From a checkpoint of a small image classifier.
Model: 5.09M parameters, arch convnext, depths [3, 3, 3], widths [96, 192, 384].
Training: soap at rate 0.0015, held-out accuracy 86%.
Data: 48542 training examples, 149.5 epochs.
Rows from block 5 of a small image classifier, named by matrix and row number. Rows with one number belong to one neuron. Each number is 128 + 24 x the weight over its row's rms, rounded and kept within 0 to 255. All counts start at 0. Numbers have three digits each.
After each neuron's rows are labels from the 100 images, of 14848, where the neuron reaches its highest value: "patch colour" is the nearest of a few named colours to the mean colour under the peak; "responds to" is what is common among them. Only what is clearly more common there than usual is listed. The data: microscope photos of single blood and bone marrow cells. In brackets: how many of the 100.
# fc1: MLP up (model.blocks.5.mlp.fc1.weight, 768x192), inputs 0-95
# fc2: MLP down (model.blocks.5.mlp.fc2.weight, 192x768, transposed), outputs 0-95

fc1.455:148129169110120119135117123192125136113179128126122127120097163135128129106121170120161129100171127151162122111134151167113133159130128127099033144123089124153133169156159165117115050105141135122140128143127210159128130136133129125128139137119125128085119058169120118153148133125176144131
fc2.455:152113067100095134150128127163130118123117125112077131101145110131116135145072136126123147113092146095142099113137115130129136070129189129051123128123183062155130108139161136127070125134093131136114117093137124212151095180194126135102129128121126098075190127123114111136127133127129128129
patch colour: purple (44)
responds to: cell type: segmented neutrophil (59); smear: peripheral blood (41)

fc1.82:096124154128119145117130135143126127122141124163136176139141127129110117130148176140134128148122145131081140197132116081131132146185096134128106155126100154129145136146117164125156151131147076110127129146120137163169125119076091129143124129106154176148113150140108095130159139096125128131
fc2.82:076121125129130129109113119124130138125100132131140102102132131118114139127122160138120152122151124135136119084109154130139161088120128131151074111131113122128118117138125117114147110124131081092149104255126117128115127128123119127155128125126105128129128132096150136147136106108113128126
patch colour: pink (62)
responds to: cell type: erythroblast (34)

fc1.252:108122142125127084130129128125138126129153188123137132170166185200128126126133158126224125130125128194137132125144107122128125131125098127167125163127127086156072158094093131123128127131129105103123096136139133123120128139122120131130151142099143140131128134096104137073100132127165146131
fc2.252:104145082148109142102118139132132086112175115108128167121120121120152129125121143100142205136127116128132117124129167134130130125133130136088131107119142134146105093115110127116150092134121128160128084202096128130104119133129086127114112128111132126129094156121129122144110018128121125067
patch colour: purple (47)
responds to: cell type: lymphocyte (35)

fc1.226:113132125107116126130090099141136110128206065132128128121164125093103125118123104139117124129128040117130166124097128125089130139131168124127175138153162130112138171131124129174141141084135119147160129131139116099128156110121145151127129170126126110123103126073101143127124141153142095113
fc2.226:126126115130125125110125183132149128130129128106064131118126116127120162129135119129126082124155118133131135124130144145133131154144128132151129124125130100150104145127147111141116131121128130125157128255130118128152137127129159128132136135109126125123131159158134121138153121127134121125
patch colour: white (67)
responds to: smear: peripheral blood (72)

fc1.575:127134121115131127139131093153151133119127098128130102128129158127105079146150129130128110128126124095081136116123158132122142187122148087110129129148146141122151157134099122134135146110147130135152117128130130024153128129128142132134091152131115035125150125110137133109119132162107098063
fc2.575:125122128132131128120099199139114136139124128109063110125130109128127137119075112126133105146137088139117121104142180119132095124123165130134115115098131129136135136119130114162126120127131089130132125248122133131099126123119134119147126135129122135102125134129130093127140111128125109128
patch colour: white (70)
responds to: smear: peripheral blood (46)

fc1.368:145144094111145091155149177142139145098126142135110126150140126129125134170128146132132124084119119126130147096109134134148146138157118077130114134129113106107131136143120110127136135129127146128111124125112120126134172149079143090134113102099131156088129130128071150133124101162159120141
fc2.368:114127166140123125080092079178131123131142107125117140159130115117136124124077098131128128128145134130091124129140108130123127126131110129130129121125118133142127128128127162107124145127149141120129125000156166133129131097106081138161106128140152120125125125110128131132132125104118128128
patch colour: purple (73); blue (25)
responds to: cell type: blast (63)

fc1.352:112136144146128093129101134119095128115128099110140119104120142101130128120126125128113077130122090130141165132129115123151124075133145108097169120105147128122190119137052126122040128152130141135120128168158128127136118128120114158112093156129128143148114129173095128110104140079143138143
fc2.352:160131059128106128125128203159130093128083128118127134117126140127137117110154131125131118123125150137127165138132164143147140120135140100124134117140135125130128128138076127168139146141126130129138131255133127128130138139136133129139142138134135138150136128135112156127132138117128145131
patch colour: pink (69)
responds to: smear: peripheral blood (57)

fc1.229:134095139130146168129129153128134113141147165082094082129105069210121153125114127109132132136110123130119158112084132164118093128156051126170132123122126203129121133114114122137123120136095122100135129161140132140078171149144140178159168126130127092130128146125111076123124135127123099156
fc2.229:128128198130128128130098130130047133148105131127115132092168124129150128098125102122132118096139192123171119107118129109128130129114149123142112128132131128166180126125124124119121128127138098141124126123072104129113123132142113126141115095101112125118128123134145017125123138121099112099
patch colour: black (48)
responds to: cell type: erythroblast (48)

fc1.316:153144134107110124116123145112113132134147130117133081131134129142124113128146142132126122124135137137128111105098125172134125104131141135157065133097130128169149127158093176093127120133106162139154128176123126117167127122131146113109129179096129129103151085177131133229157149055126136129
fc2.316:125126040057122156131137112128141150097106134130130125128196124121087141129136129135133129121131123120131126118130124127135133130126123132126087136137136129148119132097125128120109125123126143129088163194126138130132130171166136139074120141129126128140129116116138115157128179126137086036
patch colour: white (51)
responds to: smear: peripheral blood (96); cell type: segmented neutrophil (49)

fc1.720:100114133134152128127129087138130119143128149126119125128186128098069104067117141094095114135125128126173107143172117166145119092120041123114148130131183144075080126135103148128164120168129100093126129127116121106152112127130171131150120150149138121127137122045151102117127108112158099018
fc2.720:096121086131132143128095126132140122128125139094122111125104131135153141124139139125094105104119129127143134130142153128110120140130105139130135131117098109163127136135150121130129131106164135133175125255117129172111150145129115126121122128128104119127129118187133126058115127143102142127
patch colour: white (50)
responds to: cell type: lymphocyte (34)

fc1.125:125115133129143123127111124155136128130141128141126068075097074136129177126117128124096124106117127130128127123098142127125128119111153129128116129093123144108129156124129132074145125114190152132130126128126119128132049121127112119120228093102125133126082127131101168128146127142102118126
fc2.125:127136131128117100128133140118129120104148099156102144125132149115130128116094138121163132130100137127175138072159196093125149127155105143162065130132121104154121147113132138122163138134141136148121132140143128145124156123126154154097091140136106114141117173130119128125127127122115134128
patch colour: pink (86)
responds to: smear: peripheral blood (84); cell type: platelet (81)

fc1.97:127108133161100168131135125130124132114105127100131127173133131121111123108128156132135130100143109128091146122120124120126122115090128122147134105120137124105124123119129126128128122141131135125119116130134125181155116131186130132126128124161126151126122093139163086122167125133127125129
fc2.97:091127130119138126094129127105080128128128144132114122139129128083149092130111152092148121097174109092116123113133138124154128158127146124103126098127127128129106111081127131128120130131119128121128128000137113116134132133150129120130125132127149174120125123098152121142143115128110128144
patch colour: blue (70)
responds to: cell type: erythroblast (82)

fc1.120:106085131109126109146099099133128083113124117127138125101199143104119111119128132082117137164105101105129102130138123080163128144120103108108171132148115126076096119143090153193180126140134076125152111110130128115122140143144130126102095148125123127119128130131124128096129155124114136128
fc2.120:125128070135129129122136126126135155124148124119125104131120130134131125123134147141128125124128123122136161088126128127128142122138120127088116142142159162145118136150146145125108125108147132127169130255130121126132190137136093123132139112128120124127119129158131121124124127129126114120
patch colour: white (94)
responds to: cell type: segmented neutrophil (75)

fc1.565:147122151124102122200153132127137150125125116150132129108139125128126129160131161130128145117121113148154114110132127130134108145112124126119147036123137188120124129117127098118116143122117129097128141128085104127115124130128130091134128139142117102156129111128158132117127114119137160082
fc2.565:121118203117118129145147110140157128138131098127089075141127102129128139119125113120129138129132118093090122133131133084121172133156133125153134138132120128134131122127128152139095107149128138164135098038116145083151128122147084144123117079128080166125114148082135120130122127135090140162
patch colour: blue (74)
responds to: cell type: plasma cell (60)

fc1.272:134081127132123039103129135157144123117127202085128132165134125110134162125158124125165128169153135190144155138101124126125114110129108097177115121137125115140133114128063128117137179191146105127098085129175134121123133129130114167130134144137122127146126119127148094119122096130131074064
fc2.272:126129116145134134092100129131125084099138129112136117132119123128131125128103129088128125121117129140130110124125158128114136132128124132099122126115130168128127127127127089147137118123129127168138123255095163154122129133117069150133128140128127129118133157127103122128086114130126131119
patch colour: white (83)
responds to: cell type: lymphocyte (45)

fc1.152:125081124132187067103128157140120084097125101133123130177120129128130125128119128140129128125119112127146155134105113123141121133130098130106140106096140134105113096157125153153136167145131132111146126089100102128118144139123132127128125102141115129056057123139138105128118118084130087038
fc2.152:102128122120119137129130122135113124129131097126128115129147119111134125146129131120129125126128116119101109130116141147122127145122149132130125127130093128113155128134133131108131122115144125123126122255121106133119139126136126126128108126131128119154114126122133127120130128143126135119
patch colour: pink (57)
responds to: cell type: erythroblast (50)

fc1.540:127163120083154126156157127140090121163133129110127129109111128123128130168161106128150125118130142190160165087138147144137084137138103131191128176129127097178174105159169178091125087089128185134130168129109155139124133140129097105124152128127124129121119109123100137127187116106119158118
fc2.540:123136139126139112086128140152135127171155127104140115125104127123129129125144096131106126165139133114147140129120124171125129125128117146149095147145126120119133135115133166128110109129150167113086136162116199129164091070124128118202104192130128130123132122187119173121137160109121126158
patch colour: blue (50); black (35)
responds to: cell type: lymphocyte (91)

fc1.394:116122127079077167139088126056134133122117146132125135088132108142126141160091128118128140129128127128106125132149148159127134136140162129132137110121154126127131144121126138126133133153190166150127129124100141104131049128141136076124146156100085103120102150121137120106124127127129129126
fc2.394:134129255128125112125128142128132132129124128128134122127200123166114111173125130127187119131128156140106082060118139151156128166142126123140126138128126134125134129138159140129137127128153127133182122077149123128146132103134120130129164130127128134133127161136129156123127114128162132114
patch colour: purple (79)
responds to: cell type: artefact (48)

fc1.129:112134137106110136132115119154132082129123131111115132125156096095088130125130138134160132145130123114129050085146119142126099101080095105130130107124120086126120118124107129128127206154125130140126124143182130129162104128139161083141183159123175117172126117118153130146127126133122103135
fc2.129:127120128112128139131156109144128127123129123125123116108128147134115138142138118134129129138143115119171109084144152129125127142130117113100129107123131124128118140134132113123147127055140185127139096255117138173114177093130125098139115122136095134128133126111111130115127114127122128126
patch colour: white (71)
responds to: cell type: lymphocyte (42)

fc1.604:137173167099157102144111105152069131139119126126168126132129129079153128104067144113111121152123113129124105100120163126130141102156129161082057138122129180161132134155175125123133143147121155064126127161148164125176140131129175160152136152127129129126127108118158128167124129129132128124
fc2.604:120101088126110111132112101128128000120123131084104179103132102136135123132123130107126133142149126107106117145128135138119146083141148105058091114130130145128123059170118169123122118128123124137129082085087108159131135146149083114115150112083129100110124128131123096125143106126138125107
patch colour: white (79)
responds to: cell type: segmented neutrophil (90); smear: peripheral blood (58)

fc1.243:122136128146123154139112132142137146127131129119122082133104134115121121126172120105124101128128138128109131173126103186103077117111174077130129082129155126130123119189123133158052136165142140154124136136151110183047130123101126127128079137129119128129134177151123168143128127122161112136
fc2.243:115099189147137126116114189127131159129121146137167140140096122071146132135133138126138127090122118125128126099136147125088124125139120133128121167124147130094127114165124140128117127134139126131147122219129095133089128164158116127128112128135117141128128127127118138118133127153142130148
patch colour: grey (45)
responds to: cell type: erythroblast (81)

fc1.403:123132180159198132134120162114068139091127112128122124130127116111101153117126147143127137156136131130130147105113143129117105132145133151130129131137120084182116108146150041106126119122125129165119093113130123131145137138123151135127127138129120113078128136123080134146125112131127187137
fc2.403:094117117166121114122128071116145099179139110141130124126119126128098124129097119092107119124125104133131112142119138112131133131087125125119124130134121118117132127094174123145141143135127132103130155033141128150131132124129142120129107169124137095127133130208133109106136111113128106128
patch colour: purple (65); blue (34)
responds to: cell type: segmented neutrophil (87)

fc1.362:130130128124144131119125163096122169154129125125126120165105127128127127161123158115130111120135187159113093129134177140130145141152120128133101124120119130128093173120137097193143124138130129128112152129130118126145143130083133127135142146178114124128152125144164141102133143153177113137
fc2.362:110094154143129133136129157074143164121122146128137122095123124131126123135129123125127128156129134155145119124130110137209137118134094107160109126169130147131127141136129130125128124146119123143145136000116130091127137132142122142141144129137138108116123115138132128118096131131151150113
patch colour: blue (28)
responds to: cell type: lymphocyte (48); smear: peripheral blood (46)

fc1.207:124144131129129125096128130123102131131126138130165127129128150130108118136129137121129111125125122113154127113137204134124082129164129094156122177149117129117185130126136142129134125138111129116133190132090165128133133142137076128118218142128167129143122125131124181141143125131082129188
fc2.207:139121130134151126125109119124126105125123113141124125124112127094121101093130128120130142122101130087128145134138084146127128131160124170138127140140071125127124127113127103135133128128141134135096136126122132189183131092128088123160094130126125128088131115152126177120097146115116121154
patch colour: blue (34)
responds to: cell type: lymphocyte (62)

fc1.416:129133134110133181128139188129156138123128121129102116118145119166163101108121135143093112118106121125105162124119146120128173132126126159124150164127150103119147134165142159193120089135174190079119136128127140123128127136043131128175117122146174129133107135125129190132153126134123121141
fc2.416:113136204152135142123119121118129084128126132122131119121096129084129129147128076123129132206125091144161166131129060122120109109140109140133130122126114136125156126147137145112129099126163156128131138143130145066095218111089093120137117119128127083119100122135103131129139133128106129128
patch colour: purple (77)
responds to: cell type: monocyte (47); cell type: blast (26)

fc1.313:124133131127127126135127064132130169166124125177115114122135130146110132124128128125124154149072156124127116126132145147120101128138102128128126116049130113133118126143127145139154123109129139149117177136137113148139130110130136115127125195129139175146107139113073154116125129113131166182
fc2.313:137117124115103130138130141129159145128173091146116103114155127111126131126126167131154128107137123127130113134128129129137128116152113135110127115122138127127128124130117108089134128137126136128123099255167164128129176124134098129124167125128145125130137110128126112125153135092136114099
patch colour: grey (100)
responds to: cell type: segmented neutrophil (47)

fc1.148:121120121126114142130126134133122115126150126135119107138144128093130068164095136155120137126144124097165132128128134147128124056109131122121127122127131126092125113135127146136123096153126115115148131109119119153180093143117121049118168136128168083118135133128137154158124134101124131117
fc2.148:127122073130122126130137075125195125123134108120109151126158125131125128154153104124116148120137116082144116113121176132115110134124127129125129134126127114130128129125144184126133128127115129085145126255130121133140139118137150162118096142130132090136152137109123142133131117126133070112
patch colour: pink (68)
responds to: cell type: segmented neutrophil (74)

fc1.162:112132225165140132127128139132066113104083137120149058157119150150109123155127165136133143164166147116122125165131137103135125125136134141088137072150128127086118125133154131158120099111177156115122126127115101149138096089120132121146139159112126131080137121122127158166129121129100129104
fc2.162:080120096161101117139140098205160128123127098127135128137076121120118116133133115143141202087121128138133103122093145128136128141114128115131128155129110129107122166133179126116122191148120169069158157061157123107147132098110131136130113174147132102131143167128134128139126129116125140133
patch colour: purple (76)
responds to: cell type: segmented neutrophil (74)

fc1.200:098169113129185077122137128208134126057112159148100140140127129125132105150123165127123123126114096138142135130118116112150160150132128130125152123138152142117134104126133153120138131158148128185124132136122152105130123109128131134128170157136111152122129127134107179118150107158109124106
fc2.200:136101127128152125148120137118058128142138127103118075115130121128128123138128129132135139163043102157089103110126124126128126139141168146127122126127126128123123164136137146134112138153131123123105137025115113137132094173128160128172141128130135160123184115140126126139148118121105130191
patch colour: purple (84)
responds to: cell type: myelocyte (33)

fc1.4:134119099090128122110151095124122196119129126113102124108127158132140136157061145147092153125109222142132134114182136138112133115114111129118107128113120138079118125132116095127196187090110129120130133136163144138143119151122119119130133136145125107129176111112152131133140163128117130101
fc2.4:128136115099154143132132119142156126132120130128130115140131131129123122112178135127077138128126131134110128125121152157117123174126112119128137123128101125121110116180139129131109127133128121130121126000080127140116131140126099145126114111128127128119130136124130130140154127119127127124
patch colour: white (59)
responds to: cell type: lymphocyte (42)

fc1.437:067110121108127128121140140102119136127128095105130120132108141107143178123098150153157167105114112123129133151130129108142142151167119122154128124109150128114136148109126098128150112102053098143144165149111123144167108141157148150152114169101141139144166139119108141127192129112110131123
fc2.437:107113249106121122127128088128123122124118145105129131127131104123128131123130119100145165134120092133111133057118125146137134130128093116125131138125144126110130115093133120128125109127137124128128130048099150113122145112114125128107113132129126124173095128127132125134128162135078113125
patch colour: black (65); blue (33)
responds to: cell type: lymphocyte (44); cell type: erythroblast (38)

fc1.463:136138115141141129120088114141148094139170125175116178125133164143135129139119133069136129092113147119127129147133130124128208140125129091150129142105109159128122145137130125138109120070145101132123145134133136135119128130128131113134148136156129125072127136139109136146178130130128133110
fc2.463:145138136166128123124127143132115120141087126132125124140139144131129154115126133127128113125130127093107104101127126123123129148094121093127129129100167127148104131091174126138142119099127129131140172255148145129124098132127127116108129137126128124143177129101135104141094092137127126129
patch colour: white (54)
responds to: cell type: artefact (38)

fc1.376:158134127128137128127129172118142189103131091128123125148116121123138116129102198120116155131129122116134165148125134122134127130128126129137070193128164096103127150121136104130131152090128155129140143167116140141128105125136133130146075088132166125091160129122102147113129152126133136129
fc2.376:134140157132133113140128125130116138134149130142154117132137125110137133118126134121148116139167122135135128115122128076142134114120129111087164105126131134141128133092142192179108123094134149111169128106158124129167128122126104114117115135127124129103074119217119147142133104129092186090
patch colour: purple (68); blue (28)
responds to: cell type: monocyte (51)

fc1.227:118140130192121171139130194116119121119131162131131146127129178120145150127126128123129117151128139132129132105125094129130121118174141134112138113111227132150160143133136133143174091135122145141130093128131119124082122092095112125120127139129084126111140111106233127133127132130133127153
fc2.227:098135255181128162128125151122114133108115135137131129115112160129129142122115129096151125055147141158119165131129163117132132129117133140131129126126122122100129127125109117125162128135185153119133137136128148121125127142129128112119152146119128171133135132115128138140121103120151137125
patch colour: purple (80)
responds to: cell type: eosinophil (95)

fc1.34:152102105115108124130145084153110100106130116103148186143134097126126210106106124128128162175112120169134108107131092142127086113161122150168070146166138130132131131147122143106129127126138155134159109133122113142149097142130136115136137119059128120147129130130129138128145130119128120209
fc2.34:081128129116173147102124139121114091118148126146111136100127112103150128127147118122125113163128138168104124148133077125123144117122145155142127107150128129118128128114129120127131151130127120132127124255143147127127124118135133128134109139122107120131109134168129110125077115123089117138
patch colour: grey (68)
responds to: cell type: blast (34); cell type: artefact (30)

fc1.221:146163091147135121117108118161123131095116137135122130151119099098127130133146138112130127089126137134129124110067171114123152137123139126074150161155126119136124119139062123134175095142115195130197197155156128129178121129125128098107102097128199107104128142132138127109147127185126150174
fc2.221:110112197083152127112126107148128127126127122127126119130124116105103062128125131126126125133133121130133164136161134123128125133127126143129219122083129133128130128105119129152133109132100137145136128000128126113121129129118148140132124121127132134135112129132132154120134152118124160128
patch colour: purple (92)
responds to: smear: peripheral blood (46); cell type: myeloblast (42); cell type: blast (36)

fc1.610:125101135130135116138168135127132097118134139118131122128107127152132148128125071116129134099114138141149123160158125106163141152154119127154151142127104128129132125135122145133130109112094119129160144142176135129133123128190122129133133153114105125166138128115075122127180084070127091156
fc2.610:154147255120127128133129107128069124134113141124127128098148110105131130109140141096127128134137122128119111076136130130125106129129120129155108136131141126129162131118127136158126122110127110161088134255132143127129123158114125141124137135131126124127123102080131115108122138131134105127
patch colour: black (61); blue (32)
responds to: cell type: plasma cell (33)

fc1.464:137116138148128124084090123110094118128125126113123118132089077125140137117097130146125120123102064121098158136255151125117125124110122141124130113122117152128128148112122122111169129130154109123127167127124114126134128122120143134147175128124127129125069106126129107104145080131121071098
fc2.464:120131100131143127146103244128135146127113140105127116142114120143130130123097110089117132099107130081124140139123128130106123111105149125170130111131108136157132118125126140094145115128175103126117139255138110110142083137095116135163150111139132130127128128118128132122135141129124123105
patch colour: white (58)
responds to: cell type: artefact (56)

fc1.593:122105132123097122134154139133121118088129152085160128130132088087098087130112084140120139117118125132128129112136133172130128134162156119079127055118113120125124135135117126108131128165128192122108100118119125044133174100110143120141128125114146160129119086113103140122128136137125120108
fc2.593:126105255128123128130131134127119126124123118127170107121147116085181151155132130113101133126128142126109133129128111129119130120125142128132130124128128128118129133153128121130169126126127143135135128138127131125146145104113126127121127131108134127125136131105128128127125113120107115141
patch colour: purple (95)
responds to: cell type: artefact (95)

fc1.365:128123110116155224125198128116132127089106117126131129135123118129118129136129128126138125132098129129115128097116113119136161116129117128158120148130080146015126153121146100178114141131113104143127109131125141133140102128104131128111130162157187131130123123125171122114127138123167114133
fc2.365:096070138138128127115126121132130130131123125147126120129116135117148084132092148116138157125119084139200129095134127124126137110129121091129108127108157126135120118138131129127140137116133107128102136000146112129147107128128132128189195145125139125123139093126131135149123110087120128102
patch colour: blue (58)
responds to: cell type: promyelocyte (64); cell type: myelocyte (26)

fc1.761:123140132120127132128155161138128131118141138138186089124101147137157183128122165129131132114127136129137136122128126119129125126135133130119060128146114122146129172130142124123112027151125126147128133161133214122129128133128179131123145126112121146124130095113255130193127132133159133148
fc2.761:115131094123128126137136058121123130073156141101134250138165089129127130123124169118136171125128122099131123125097143139130130142126142140124128129124224132130119129132134128116126100127126135157135138086126113127084140200096136128098118131177130123126159127141167116148130147102143091113
patch colour: pink (56)
responds to: cell type: segmented neutrophil (77); smear: peripheral blood (73)

fc1.181:123131200120134054127130107089128094155128127132134138140124104156134160090149201144122128162118108128109100133123108125173128128126138103148126133186151096145116111133170131134057041118127084111117169142134177130077129122140181127125128129126156156110139102163150116180099096115194143126
fc2.181:144140065133134098125146121112118141127122151153130183135164128129110108128125123132156153093125102067117113134123144137077133154122131161129149146039147133119096105082165133095124128123160137139115106134122122145072121137100125120126124110128141146127173111135142111154114082129136130103
patch colour: pink (54)
responds to: cell type: segmented neutrophil (64); smear: peripheral blood (41)

fc1.638:127153122132106167137114150111105127137076140082129146132123135126159135129128156133148128091105129131117120073128130130134124132111126141190215116110125156106165137123145153129108036121122120146127127132114173145128136126130152134131133146133117136141092118112229114106131124128121133140
fc2.638:116129116119132110096132124067133161080150138167127117137126123135128120113099127128143140112154115156110119115152130159128088133073125124163128128142140170139112094108142106152127093128142130110152129091115115128121106132160122136129132110138102149209115132128182123132131125094126141121
patch colour: black (29); blue (27)
responds to: cell type: erythroblast (95)

fc1.661:128127123169110103108116124139108128160154132133127115121129172172125166129131127110113124138105127141152127148124130112128128089124116126120141128131153134128147127122093122126130162155121107128146108131145130181149125067129100114107109128157125121083136126119154074123126127176130129128
fc2.661:143127078116114135149133106176132134121108138125131128131127127123129147145128123127122121130128137105138129128121132127104127125104157138102141132121089148128153127111109128127141111131125121129154161255170127142126126150120131131137157125162126128135132121131115129121123110129152126130
patch colour: grey (48)
responds to: cell type: erythroblast (43)